Rows from block 2 of the encoder of a small masked image model, named by matrix and row number. Rows with one number belong to one neuron. Each number is 500 + 25 x the weight over its row's rms, rounded and kept within 0 to 999. All counts start at 0. Numbers have three digits each.
After each neuron's rows are labels from the 100 images, of 14848, where the neuron reaches its largest size: "strongest on" is what is common among them; "patch colour" is the nearest of a few named colours to the mean colour under the peak. Only what is clearly more common there than usual is listed. The data: photos of plants, animals and fungi (iNaturalist).
# gate: MLP gate (encoder.blocks.2.mlp.gate.weight, 512x192), inputs 0-191
# fc1: MLP up (encoder.blocks.2.mlp.fc1.weight, 512x192), inputs 0-191
# fc2: MLP down (encoder.blocks.2.mlp.fc2.weight, 192x512, transposed), outputs 0-191

gate.345:491485476555482495525452511491511513536485473507512499499523488522480466483475498485509493457477535489439497488500505472548476444504506542499505521474513485517482522486429533542505513478502541467510480482515525504475431494516504497502476460493472477496501491513499531472496529493530494500479523498523531454489494475460467530512558482473506474478517514493463516479513506509489458513496469473466479493502446469506508481496543539540479500545475446510489463518483482529513479501483474475476493502490514466456464491488462478511526497517480525507476488487516443479502513506467476517
fc1.345:494515477515519477494497499517505484462535503482492498481485513483546519513497501527528477536518476528536499480509495509517530511435485518496504496480521505501522479489486527474495499510490442491521470503484518526531493516504532472513532488498462501534479507510477500487548520502533530490493498523464511469475501508513547475499484544512488494444455502543474513557485460502548521530488485537486520481497473506499511466497543498525482487503479546507475488506485484472497493457484497519526543470500441431516515508492527526557504503425525553515535453510501501500466500509496494554
fc2.345:547509499460501478494514457491474484540511493488500494483529485496477494498531497492519569508534475498524521495505508497515522537483525499506519460480517463540475498567508515467473502513573483539531523492429472461497532520478515492527517543474558503528499490499444488539472495516491519521537485465499527486496512515505539521517484476535494498505504449464529477500461492529483533519495507485528498436494526501483506509527518512504553510477513507536523525491480516512502502501468498518515492471473525483477480511456559545485500522468497484524521534488503503485496503501516506479
strongest on: order Passeriformes
patch colour: pink

gate.491:540533575560489537545516480459537546477468478517456486523475503478508520498468502488510518464460491512507509512466528479509485532501523462509516479439488431488545492500523539492512499510518488520523498498511468503510496501499524503494515493492487495499510501502527501462470500526524458517489480504512521476479502481503510473497488484513543508526519498480482514562507446515506487486476492520549479468513524508520489478509489512471499484481509501474508489536479492502441486487466505461526472490482520505502475473539537489483477449468465438506478475536525471468487467519538510494
fc1.491:509516521531503525488539506502529511467498492493521490511526503501535492517522464472457449515538497457500514455494504513519475501538485504520482525494478503497490539481495505557487520536528490496543455507536487507476478496508517491488487548477483524483496521463486513515508480484514546489545535481461462515434481513469517511495515504493473507479538525482517507497549502502501548491490471524504533489515538479460487522477464514529493580579509493525494494472488520500504500471485468536506494556538544487503533518473550546509519480492487493488518533513491515511506522503489510479
fc2.491:513542506512487451494479522472478459549495494543489506498453489510466509496498487531534527460494510487519497532492474475485536485491491540474469458493519530494483482518497488463518503476468498498527537514481537483505517495484494501467551486479505508527473497537468494453577481503478447590509465498459455475505512517492477471492498501481504474500543516530508518505474500506446464489554532506517497523508481533506521463504495499488504478559537487491508500504524475510503485464498520540487479445501498498512515500504560492509504509493501482523494533498514522471471472491521506498
strongest on: class Aves; phylum Chordata; order Passeriformes
patch colour: cyan

gate.431:479502478488469467493509504525486507548483517528501475456487514520478506472497484475472485488439486495512498508481476518504496503494468505519517509475499486500516477476465505516509450496478452466481511476472496472484512448520496496462502472508474482468500502532477453476534493462479477488500513476479523444450452504541532519530479515481472481483486533444508504487488524485481510495528520499472492537504496472513503478449470463430501516474496485497513515486479524477477475510429489546522488521555536518523533501498491499490533439485466497520509486533483495479510465467508487455
fc1.431:509522472493493509533502533506511489494509461507521515503514484513493503479521513525533485490544527531523518525473488455495494481501495494522504506512486484520526557552563464494489515495468543543486523494497507465537472495499470507541532522507524509489522479501484498506522507523544459465537468524506494527519499493529474484512521504496476535492522457547562502518514480515448488475508474538532532480508510531517557507473543531533502508473513482506508544525508481550540500474537530494497492514555512519506521527495513493485498531488491533469500506498533516479460538536477545548
fc2.431:500497490494450500478495521448533517462497481530491471478480465528503505477508506493476502478508501494457506487492525497500459504509536472479459464505470500513498530489516494500504517493521507518527457477471471491482524523556507494524536500533501503518545499500513490509535468523514501502506497497502512508514471477455442534525499472546545541520520517475477494496523489504510494484444482469486518495494525560513513524477524555524432458489461509523451503503503496457496505501524540477501537550484493503472517537529502506511438456505487487470453487479480474553473511508496499493
strongest on: order Passeriformes
patch colour: cyan

gate.318:499473493503454493475477493493462496443502501467555517514505501534517499518527480478476519545506454513546480498540524508469524481430509450467487457543509461490504490480510497464502526518521496521447500502473508506516527498507502521480491515511510514507499507507473491456506482471486526453503482527518483485500500538469502490497518491485503468477480443482528455501500527487504515502475468475496509493537480520552496510493460490562471499515485498508503469463511467525525465467513482503479474450449544445491485524479484498520511545473506472488497518475468500499464500534496545493
fc1.318:478527536456508454514527504486464455522505503477479470530510458494512542487482498522523480520479438546509484492514475514496499517478509543527492470525474516521479448538500527468516474517549484537548518480515478471480499477506515446516521471497519481499517493482487521481495523497466540533514463511489497547454494495514531495496493505524469494501484501489510552498478516517501518515481508535462498490469517509514452520551515477567450514489502513494521498518490491504505498467484523554502505508533502466472476517485534483508445513434536513512527468516509477495521511497491478495
fc2.318:491489508505517497447490498496473499512502459495515488485463493497526500503488491500482473512538468497504517509480478490502506493482502544485496516515489437535462530499516526451434493525497477525529490495455492548511488512485477474526524469529484495509495514476451494499499518482479468502520485488469507521485512545495501485521502504539500560479445500511511477497447525497517527527479514533504482440537510508508528467555522517448575505471469550515528498493479497483551453486479507500506458496523474451506504471548501517512481506475516497556486516505495490537481497486489480510
strongest on: order Passeriformes
patch colour: white

gate.169:498520516487456533477499506468548572537543544516520510503472487546527538487454488498523552459499501462526517506492516534516515531533505509485506515503523478533504470507502546496479503496517527511511486488528527518519489489471489496497512530519493530526531469507519514510466539489505440458520495486531499523513525495496521489530509511495573498502501466498522461525527480466496496516471487502530510512515530523486481521511446526530502524500492534512541469503532494511472501502484471512503466486507488529505471524493504537524538473493547563497512496516501454514467526515525488557
fc1.169:482492544439492472490512516491523517500492505498503499528497483498509495494490523449518511476457477523492522495549489499474467494490513486503503498508497478494508518488503548515533461414455478496491487540514459511513489476472479475475521515511499531513482461479510470523474517434515482489497438520542510508504484486459503512483477512470554456491479475489523513493501452472500466518474453468499510537493532501503482473505483529498486456529491537488500440494519468509484479484506500498482443514478473530495472490518482505526537432495524492469444524505476489516500491489503477516
fc2.169:496471494501521488506510528499510492480458509546496508493519529487478459517514490427528507543482491528497459490516500493505493479476500495456509498521527487479494467535482519476528430465498533483448509517521546496539533469501471535503540498519498495524444506470531495528495472485509539500487503504511510514500478485486480503498477502471477493493505496555453476489473494504504487502520466530510487486526518460539514539468558494561542516502532479482497450497505485525472503490498500513515491464461515565495466493554536493536517483495486500469466488467495505500471544504496530503
strongest on: class Aves; phylum Chordata; order Passeriformes
patch colour: white

gate.400:513501531480516519499445474524528487464490517508509481464485497543483492486524520486515471489480449520469532481502458499460522458498497537488578521500480494481500508526492474497519461443509447501462531470477509496514487473475521450520512457438492500479499463507508507513514453495508555488504546467487503463491501483487524517441488479540495496468482510494522512474518506518511505506508494477495528514483512526482468493528528530492508506461469526485515450491486533482511493501500532535490477523488555509531465550482523473500495486530532538510482524519509513528488455498492503485
fc1.400:497462521483480526561524471528479494471500520564494512507531486484470495507491497510465500482501504527479489500524519511489479455521500529522525493522489536515492483512518475551524511490506489490509519496519482512515471506467505515453504492471481481510512463531516512526480485503441494529498492491481483513503498507471531529524519532530504494468461493516477472539484550496506560479494508549503530486520478458500475506519549463511490492505475526550530511508465462470490542515491468532476510531438452476454495506506543511532538509494495491522499496522511493518510555444502526554
fc2.400:493492526528494525462510450501504514519482480530515451493536492480483488460485492473531501468501505530483492518537505522494496520544455479532506496507544516519499421524469507472487514497462476491512491540508468485485479514550521502495502543524509525480496462456506504529489550508525508494499505505501501537557474489513515489472495543506493502448509473544515506515462489502456531435500527542514500468519503492491505521488526460480516507501498525501513491529519478552471519472497538479511527512476498497482502480517513492535509468525429510518531488471480511472511481467447531486
strongest on: order Passeriformes
patch colour: grey

gate.26:502509456482485528499496484468462483518483531476502513537501438553491494515525473491470550474466511499484528482491519505515554497490515484474509488493464509528439532478446517537490506510517523474504540517515506478509497548527474535470456509498517504495524477502467527465480496493524487472474503509513508494521476514501524530503567470521469493492513465497522508531538486480477509528523490445498491479494477485553522476470516530537495494524530470511493521496489466557512463515503481468489455483490539503453485480496465467508512459515497469496471551480508513498468492485497479476
fc1.26:501499479498480467494525496534462504507514496491517491495499479516476514478450499512543492508458496505474482484487508483554520495500487565515552491499466527569460493500434501525497481506513463508513525499483451507503480510521512481525490468447494491540505505504505517527501491474492500519508490529507494469505472447494545503507503532534452553499475518494466494488459460463501496513545514517510503517482484512497481495500525518528501510495458509491466474520480472483524516471493494501479504542506531481466539480478508480519502458424507539490504468481512463425528490482497465472
fc2.26:519499479492503510469493453447483527501504547505477499478497490453516488513540505502496521511494482503530457449499491507465547524496467498505513524516463482453491542509520567437455500540482474484489490498512521495529515508490509491463487481460516530482534503491503514497488500528492507513516503483487505492526503528491521518528482547513477470505478490473510497507501484502480518525526509522512494426507500471558521463521484475460514492514471459543550496498528460517537462519475485475501491522491477509526469489513546518489468472464482492487507538530510535567501462468490487493
strongest on: order Passeriformes
patch colour: pink

gate.401:487496547503466522492529464473508517482522484469476531484500518539490491517472495540544492445485505477482476513550512504495478512463473483521444524531479502502458521522495527505484550492491498502546513472509581481490515505452528490507559503473497492510547493504510536471478517552505526519512501497506529492460494525502560534496470523480464528520499478506472515513511519482497495477476521492531474503490496496502504459498446491476528521483503501517514515482471492492522436497497492503511481528496522496516430499533500516483524518528498514526514517482558492482530443523491502508
fc1.401:497521491488449522513512506513518474502465438462505543473501527540494493523553487522529500499498493498497509498501549518536466469477492466477516499518488515511460542498506487512447497486504521481487548524508547484472540463472498518521579501500537488524472522473497555515502515546538592498518490486509543512475505533526521465490469529532465527506476479519462498535500508519509508489499516489485510500528482569510527493501516498480507497510498493492528510515494533501498515536511519479543508500475502524510498510533489523512523527519491500506514494501564520501504502529482527466
fc2.401:494488477524562528541519486501533455490511509507535497495510515499511512518522488534512546527488504518504470524502521457516453520517543517520548487495493542514513496490531475473493489484469516525457482500527483498530484456502537500518478521517515470516485483516484470481507493531513503474495502500483501503492523488495513498500487472526529514506488464508482506495522428444490517518523489519483532537526510507497452469536527495511493530526467503514489522477479509490485491512464472486490465464480490430481516513510482491485511456491476433499491482486521509475487618484531523482
strongest on: class Aves; phylum Chordata; order Accipitriformes; family: Accipitridae
patch colour: cyan; blue

gate.52:480494510501484484497479484558466498497475509476486548525516468502478492522520520477498448484461491514482500516483492480533507459508494496480518505480508512485493512511481482460479483475494488527492470489476446492487488504467523446518501490511508516479496495504486532511505478468494485513528466465459536413517493466453482476441454452503510474485511477515509503477495510532480524471451451455487558539476511498477493484510481548479467477456482487478528495488471541453514489518462491497519477496509497477485488516525468464479479539467497517517444495504504496527513472510517494524
fc1.52:496500526474477499526492478520458534557474455443497514531539463477501506475484508521515538476536481509522494520505494484547521427428457507470520514491489500528482489516514524507481550473509476512482514520546482492517490436500476484477494478513465514531500479528479511549477498501484525522525497484464534516501519503502511486555517573498508441501479507469456510492517508493503525499499466511471518488482469513504515545488513535510491506494479512527469486547511503480489511521493532514497503502494482529469509510488492497477561540468501482529479508479508513518531526489511525514
fc2.52:502502493491514461535514477468552513526506480522487447480543464470494483475475480470496514479580469544513517501533492482503489476527462525529523495462489475529512494503493499547512510490527460482493478548517472525515482473514506501463485478503506492512545461523477495502495479515475508495497499490521507499525497489513547521518518476470474502479515485480524503472510545540505506463507494476469486505538491501526494470494513538467494478520531518497491491533474494514466531461509531491509557558459469488500488481491490498520505482554479504534567511480511482537455518454454515498
strongest on: order Passeriformes
patch colour: pink; white

gate.324:513467544524469480517478535575517507504491508484546530464502532499491486516541489506464493542496546524495517485487541484504505497544505509497518497506504524468544534486470537475513467509499536518506481501492523508529513541508520462557469525513489503502507514522547533516510553486477500562505512502494528482522509530489512484489484467472529528515505479523568511475495512492537522505498532492497530554502530486516453481529513476478473506507499479519541533492506471507511482468528523469497506548570485485510484542523518506511500471520518503489488514486516483510499482527555514476
fc1.324:511519534521505476530502499509502544549509529515499501492535465512497507512499519501549541508520532518473515507517511555502502518475547497509471515484520524523489476542499477508472489498523474533508519478543534513529553503496486555500484545545532549530522517503509504547488484513534530499515507507514515557488513525547529528504513509509499526483506512467486522552513469497492521515495504520520526517512458529542522503498503524558512510515517505512521526538517530480499535509521511523497533516514501516552555497554520502536545512496512489526533524511518573495523497503487502467
fc2.324:485474531513497461519496509504484500499527534492508486477526418460492479469464510505535473518431483517480519489507494565542511487525529525513487496493508476520453499536494489541472474537502484497521487478488488507518526496486522513480498503525533505463533440524496514493518503483494480485506511499537495511558520527490522503500482468519495521488508495414549532523527496518489520471473513496477520532470475490495488432530502501455472513524479498515501518499491498461495498493472490510482505531509439509544493458515496517503530489485506495524541503473505489493485442482498493455
strongest on: class Aves; order Passeriformes
patch colour: pink