config = dict(
    model='masked image model',
    dataset='photos of plants, animals and fungi (iNaturalist)',
    train_examples=77898,
    image_size=48,
    crop_scale_min=1,
    horizontal_flip=True,
    method='mae',
    mask_ratio=0.75,
    loss='mse',
    encoder_arch='vit',
    encoder_norm='layernorm',
    encoder_norm_position='pre',
    encoder_activation='geglu',
    encoder_mlp_ratio=2.67,
    encoder_head_dim=64,
    encoder_fused_qkv=False,
    encoder_bias='none',
    encoder_qk_norm=False,
    encoder_layer_scale_init=0.1,
    encoder_parallel_block=False,
    encoder_inner_norm=False,
    encoder_drop_path=0.1,
    encoder_patch_size=[6, 6],
    encoder_layers=6,
    encoder_width=192,
    encoder_positions='sincos',
    decoder_width=128,
    norm_pix_loss=True,
    decoder_layers=2,
    init='xavier_uniform',
    residual_init='none',
    optimizer='soap',
    beta2=0.99,
    learning_rate=0.0027,
    beta1=0.9,
    shampoo_beta=0.99,
    eps=1e-08,
    precondition_frequency=25,
    max_precond_dim=1024,
    one_sided=True,
    adamw_lr_other_params=0.00076,
    max_steps=24000,
    batch_size=384,
    epochs=118.3,
    lr_schedule='wsd',
    decay_fraction=0.2,
    final_lr_fraction=0.1,
    warmup_steps=720,
    weight_decay=0.07,
    adamw_weight_decay_other_params=0.05,
)
Rows from block 5 of the encoder, named by matrix and row number. Rows with one number belong to one attention dimension. Each number is 128 + 24 x the weight over its row's rms, rounded and kept within 0 to 255. All counts start at 0. Numbers have three digits each.
# q: attention query (encoder.blocks.5.attn.q.weight, 192x192), inputs 0-191
# k: attention key (encoder.blocks.5.attn.k.weight, 192x192), inputs 0-191
q.32:113137111137125116140099145107125116109126110131112134131119153124153128126143150170171143161138112149117152119117129141140124138122169159110105154153115140116115115144125125131146133113116151145141084144168150088116133110137151136154154157147083161141129096079111152143104143154133121154115101155114105120081091152141096069120152130147091164094139154145117135110087114117116107092103127130184133171151095140169097122129163127101096117117102146165092116147152108136110162114163117121093158139100122063102089126095124089137116114163114096197137151114120180134086128135135167109
k.32:130138140141103108079121155132117113119112128133117144135151134159140108101130097101106143150145063113183126130128144157149097068112112133084140147152144146123108148111115128142121116128139118104099135120100085095138068159095114124165174131134158138135109115157168113125175112160128112121129107124126145108143104100132120104137139092155151119138136125125113119144124124126089132126140160088118156162155156161127119153118123108090174148166127151138166132118116167117089067059087103148143125099104183141157114124145110113125129153124194120130131121162155144146147161102134114143
q.33:129110139117138093111108100111122082127120129160134090140126137154124086131125119168133097138151118135084134093103109107138126120118095112155135181167147145152141086168121107144115125126133184146142148105152097069137141133131107170110147134132101139126130164124157087092109085149104107142147134161121118159163134102115152134094094155145127139133106099122099121124081126170105118154109167132119116177086068107146153145122124140118121114156135123100128132117188101146168125160139143090122164147123092110121123081145123088102123160161099118107143151174147094146132146121115130114
k.33:167158132133145070104087091165122129141117065123087127142121134138137133069141105141168096110109157123117140159073149160103156131116157141130122130104135120149141155131160139096154126159146047153140119132110129134124107143095128134114163146118133158091141129124103079139123091119130129117096141137170146089139130127171108116147125124164096103158129160143121119101136111127112125139102120101149142148113105114163098139133175110132122111135121132147123139166103148160118134165159075133129121144111173105165102129113129145109148120126144149092070153133103151129151129099182134153
q.34:160114143107138121167153114164136160132141133122124146122102129170151113133143125176076130097141168149086126121113158090104122133137115125180150092127100085073093128106108133132115167132091048125106104112135172108128108120113122127113125149100085154138163174147164110133127103128106129125144154083104116099145121144108126111116130104126158159150077146106129108086147133116133160193106076158107152111117109136113172125120160128103168116167088126135126161120122120126128109140135132144115115113107162115130134103144134126116152135134141139138132136146138134114136127126184123063
k.34:110102121145122131142138135154111172117136113117122161122107104085161148161090171090132127124118133150169196151126120118111140134122130147128145124117133109134131125116098134134110134138127170150106141160149143138099145146150134104118114078134118105123124126158095132155124115092108127146121135139118113126127121092126087124106137127082067077134164093129152158084108151121157127093139111138136094081135083106118148139136075128167075130109178148142162159147141193129101118094189122129154110140131092131155160126088123149119156139127149168129079133122124115106119108111134140170
q.35:103117126096192074127089114094112158079118089116125087117121174055113125147104123125129112099125104106115117114160100128169157131078096123121113153137153140131153113176171142141165113156115165159132156139120151117120104145101147100145095141130127094113125077088120119113169159114117116136130121128079127129125119148121125149060132157133178119138127100109096124086147077146116112125114106133133106096125131113114102102098126141129145140136110108089123137112095101108121135143130117066102125111106152116135162154133114149151132142138123137163106130142107105127104131170135148112
k.35:122145142154167153087075146083154141123098078182082064122145097109146113104132148121142149151104142155133153131173156148150107131146130128110130114139131141167120185149145165104169104122127136111131120174135143121168126109103092119151163125129123150149111099124129169101148098146101104152135107111127104126112125170124116096133100099101157093185136174126109089166134112142127112118095145112186134131108145113116168166126155113105132126130117124150103107111113090105143131107123137114105151163124139114115102119106137097143116089121139165150146129114168153117095130110132099133
q.36:166122168115094132125138194139126111124136112139139140148142161155149103151113085163150115150145176094162109117170148113154119154128124136135150119119142135114106114091104126119134172135151102085158176110145119129120103155124167116119124119129141136071161156151155153129106120138138100147161116098116111121113107092146183131173139149096119151182140116113130148115146180124098119112136131143130152132139144160136168103157168151116175142150138105093167123111100127144107090113139096163105094101134135148125158118123107150098117114150152079151108140140072139155110085124128117123
k.36:118139122138080154128127150137127113095135156107181158127131130128098079148132150097096127084111139126164137182115137084110120167129144140142128116159141098112115099107134108130146130105096127158131125130184123107109142091099134118107113079123160106134119098118128166143115146152129133175118133128129108079108134152117078102123121051106124146134155135129119121123111160119120085130152124161108179140099139133118167105125105126105117104143148170159155183143166117140158157131087091145151085172127122121137128130080184132112112118118118127126133146128176161119119140117137137097
q.37:110087146150156152130164137096142107138119165103153180139162099107127111127136158125125089114101148108137128134104131114111126105116096111106134120101092100126131122137146114119097125156126121141149107154076118129088118143157106116141139082146138133138124127081150103139124144144088122052184146151155139106138105069092127125098131136132113123109120080089141185115158161121164129102119096129105137073096073115134133111145138143138173112126148172134170128165151169177143107120152135097135122112131139142116141143153086110128152137153136138122122065114121120106111135143116119139
k.37:112126137137147135129145123168160138143147151157142110111168131095160115112191135149156151087135089108116165117114115162127152148157125139148155156131104076113083105100105104105140089148116125086069160142109132113134136117145123114092117118115148134096119135108108130157115084127148123105065137167172141169132091158135168142128147118134125149144087134158104146140127157156150095113108111128146117117128109110158100121100147089160145084068098095117112144155136150143128120155120181101166150132111115158121112084141114143135136145100106126142099120137131142114117127169133135173
q.38:122134164154166120108085086112115137138127134157082111158067100097112150162114080121121131135090134157082124145187157125114144110102089088122134108098088120110131133131122101125137133134141119100084110152118166131131084116153101121135129113134106105134104122115145145147146100119129174152136128109113138139108126112128120114151136143125093153075107127081170137114139109138134156159162142095109090128117125153178133082097100107091130163138113140153133132135139123146141153161086108152141144091144201136138086107106150094103106110094162113127118163105110121099140128116111136131
k.38:091118139131152162139136161152131146182101130111139144153104114104132094120109149063089162139134157121130072185098120110121177134153121141089164092116114096093096112135118139161138155117166153131126165135109146134089156151126088137144125142123140145140123128153135131106096144074121151102151138113118095167148141131134141139122102189115102100126186182146142149139149149137123166106147122126147145097117152149110114115110140152099146124105140131114086125077113106093119090158091143138116126124134153102143123133120106104093156164123115141153161096128113122149111119154108163148
q.39:111103103093138098164106148081120145120124093154143133161155086114123130141164151174157105155180123123099118156113116112120126139128075105132145160161102119121113151125118129125130128097122138087111111129168129133111161137117127129114169129130086139097116150122079137113109113140120092129141106100103085144168132126145134115169146157166090126110115139148112093157097104143119125082123114141169161146162115140152094096097143095149140141150125108136100142084141095096112083138127131108145134154115161123153081132161146138102164145083133109103156136170134147127110142117193111161
k.39:141133132121109088096142134091125133124078136149100142166124135177129139122124092130126142106156150124180120133142167129114133104137138114124169112126120093131135159106135069144164143130115123132151162116123129088144089105115137061105120136125125124124153157182114130134125125142105129136145166158162116101106082133092109084155119100108102145144132118122163130081151120136079128135089117103094144092136116077135117147166161097100162099144164148168202122128129135122115114136136111101113119116109142126136100110145098133108123121138125171143131166088117151159144188106107138135
q.40:165133097127160135159138141139128149140127118132098118114107178129117118176084115154074154110146110179098109100137170125122167130085193143093142141154122107090094075127110109094132110111138108129093109115084082092078138153156130105139167173150124140143130127078123156115146143091141119155105148138110130160161095120121156088132111125127100169111115138139128125152165127128109118102128124120133136146121090125102123166125095151120097094122102120143136129122165116140118154087128076106112114133144138107090116096136125162082136125106103142155112130111102102143121163120130118121
k.40:162101155107183120154143191116114156106151123146146142165167129114118085118135136098108112146163100107158135154102130139143136179097101118115060118136142090129133116063126136110140125122092131150145147143132154110153101158106101093145135148122132141111131088153122125138159140147104121127118103091125131094116149149162165121168118162139110137117102126106124138161128148133117155125122164132125149150126143113123134083123161127105151160152085079095162128144119116108128130088140132159098153174135130124127123110145082126093178152148147155135103090167125094143160076113120131147
q.41:096081117125167091125137121153145161075097176160141141106111165115116180121109076133123158114104113164150132113131120122121097112097093114110123136156097113110143048119119093133128138124124151129153147102123076073080076113128118124119125101141132108129148143129115137085120129125117104142125124132124106137098145137120163104081145161114132070113138124111111145141143095124126134134178138129117140127143151069085144092092137135136167134123125120112157109126132086148156115137092141136110177133172145177161142129154133123100108157118127123105103113127093134122134153160130116126
k.41:151089077071151123153108153125189136121161110099125139122101147103116216153164155167113108163119118147140179166167119163137130170111157157102102162147127116127080104131129122079151092129105080139124132137095121083115125154108104137125105159125150136145153124128085153149096120112116118099137132127134115090113133153156120101120152135156140126143136127144121133134109128134093142127081105167162155126092114138137105163128149121122108122159135141103115103102134122107106123137131093125082110148099121133151124130093122123122175160158078125143099123129137159144105150134113140135
q.42:157126110106099125137112158130141144126129139145148141158114127118114120091147108085123136143098090109168099128123107092112139140128119136128099122131151152111135124136156107156124129105185127126118096187147105092115116150119151128167142144117113111151108140165102150124125117168134160157112122111131125126142149144178169141137167172167185112107166097093112126104118163170094147115120176162129200140149134170158145125120130167156180101117102114084081097109136133111128137131130093137128126122145144115144145125119136127103103109190127134112122127092095127173153105119163092143
k.42:134144134142094136109092085145144126119161125133147142131129191111115105140127118148121166119111103101138097168111144120142160129150118134128130152125146159173126149111151151147123092112096121091142124096120136107127071078125155131141119139137106163123146148159110087147136137089126140123139089121100107105115169124142117125134147087142145130138123166096079124122144149069100129124139113057104186130175161121099067157141128091133097139138143131130121109123098151156110171094103111134122175128131131093087112154120142165139105164144138145147147127099120167143121164152103134112
q.43:131143138117123105124112144117069135106118108067121121156175078099102111089100128127134147135117153101159144128175121130108074133151123170185141150148128140137160162140125147102158132107088170120122128099139157145127132136118118116125089152125072165129126149128123136154120143082135097124151128119124152144091123130161163124167128126100114160141091142108134150116138113113172137125167116116155116098124144132159142109126122119131135144142083149122125178074120140153153120100149156143147083156103145088125142148088140120135137096113130125203144113132110128106144123135175096087
k.43:136174147152122104106139141097103129086101141143116132144116110094135086133125157074116088135111092115155118149086102083117133105149086160123128124144125143166159121151138135137133133126136142151110141147154146106127136166115075086086130140104139166129107137143093163126171094164118188128120130142117096144143121050051118126101145134145155136115140112146119135114126145153133079141092122143159134099126114095087134145171107118125114113139161154130121145097191145108137133121109174110107144112143127139115113107156124131141172118082157139119127120128128134133116143130123167158
q.44:100132126163138140134158142106154112203087150127153115125140132097136128125069095169108125169135136152142143090156104135135103125098138151138117099123086121098148108142098118133154135093108125148162148141115080127126118136073138165126126086106156144132123177132137111135134086090103132131120109139077127132122134143124139147092124140105108150141135157137110147135135119148100159176122107078115143166128116072072107121176070129113133140123131141156123130115153095135141149121094126101095130167149118141128101113119164104113137113123126157177126136162172118178141113102127106139
k.44:135124127133156140164156112161104162139143093095132134119138103134131122082173143138142076132156140110152144119096095151108128152132162138116098152107119084139091134103131129071118141136110078115156137141153130117125155099090093165117130131124130127151094113139104110098143096163173124093131155104119134115138111080147153161119095134141159138104133073111105128096152136142105119148132165158150135133132097108131112143184112141161069126165104123129111101113105138143127141122173106126133127155147125158113174111092126138131168160107075135085119160119107109128145165172106155126
q.45:166147109151099161139127159142128114108115118105151119113176142156127125118112101182133132149169131134093119127132092146147121146117130135109180131134105147143115120146149163120141110102146155138125151133152126137098148167130122096152122134128107133143142117093095101151089125131124189092137135178158147156171180100159169133132129142115148160123098140181140135156126120121115147159106114115159120149157125166134119122157118122134172113098068083118128130124152110095107151123137169114156126172116099113065060118139131136160104135148131136081127118177122114145104093133103135121
k.45:157144128105089136144109117138157137148125110155089114138146164100152092084172124115127094129138123075109091120133160159129096141102160152149148129113093131149134148144119132133089097114094154133134134123107132142133129135108149127133126180142125162096123116153145082119136115168155117140105110116079119123165102147145157157135138164125133148136130119099101118083117109181148104139088138135098176168110107128209153108129138110136130150182095118136136105124108107161139139148147139163176082104119124140150141113099141127160129091108146171129082150112112115119124125082095122111
q.46:139125128070105106114145146136150127146148149130143140149134110107167113188131112112134134134158115095098146116102167125132134135158145132170132163171113112133129085116108087142125081109151145118168100094042100146092113127135130147128153135138098117128125153149106108114077128124150152123124116116086101113131107137134149161145118146133088143172149116149105106086114143176149141138161126129139128151160132127130127113139169164145124172150143136104105151166142122166197153102145129138149114120126090137173100134136123159092113131123140127092133120140076130171160100121158146132
k.46:137127114079105117105137092127118109136170107167089099120121142141128132183148146163156107090112114132117174155138096114156134151115125104128114141133143117117136114105150106106089146132091109149150163120163138101139147138115148122138106103123136162055159161137105162138137140139145117132147170146146112092173102109087142107151140106120126128130116116126109122116125168076128088085148157143102137121149113114146114129187126121084140094170148158141130142152112128160099098116114113120103128157107153096170094146118118120091148142123086093146085144173120128152129158084134163137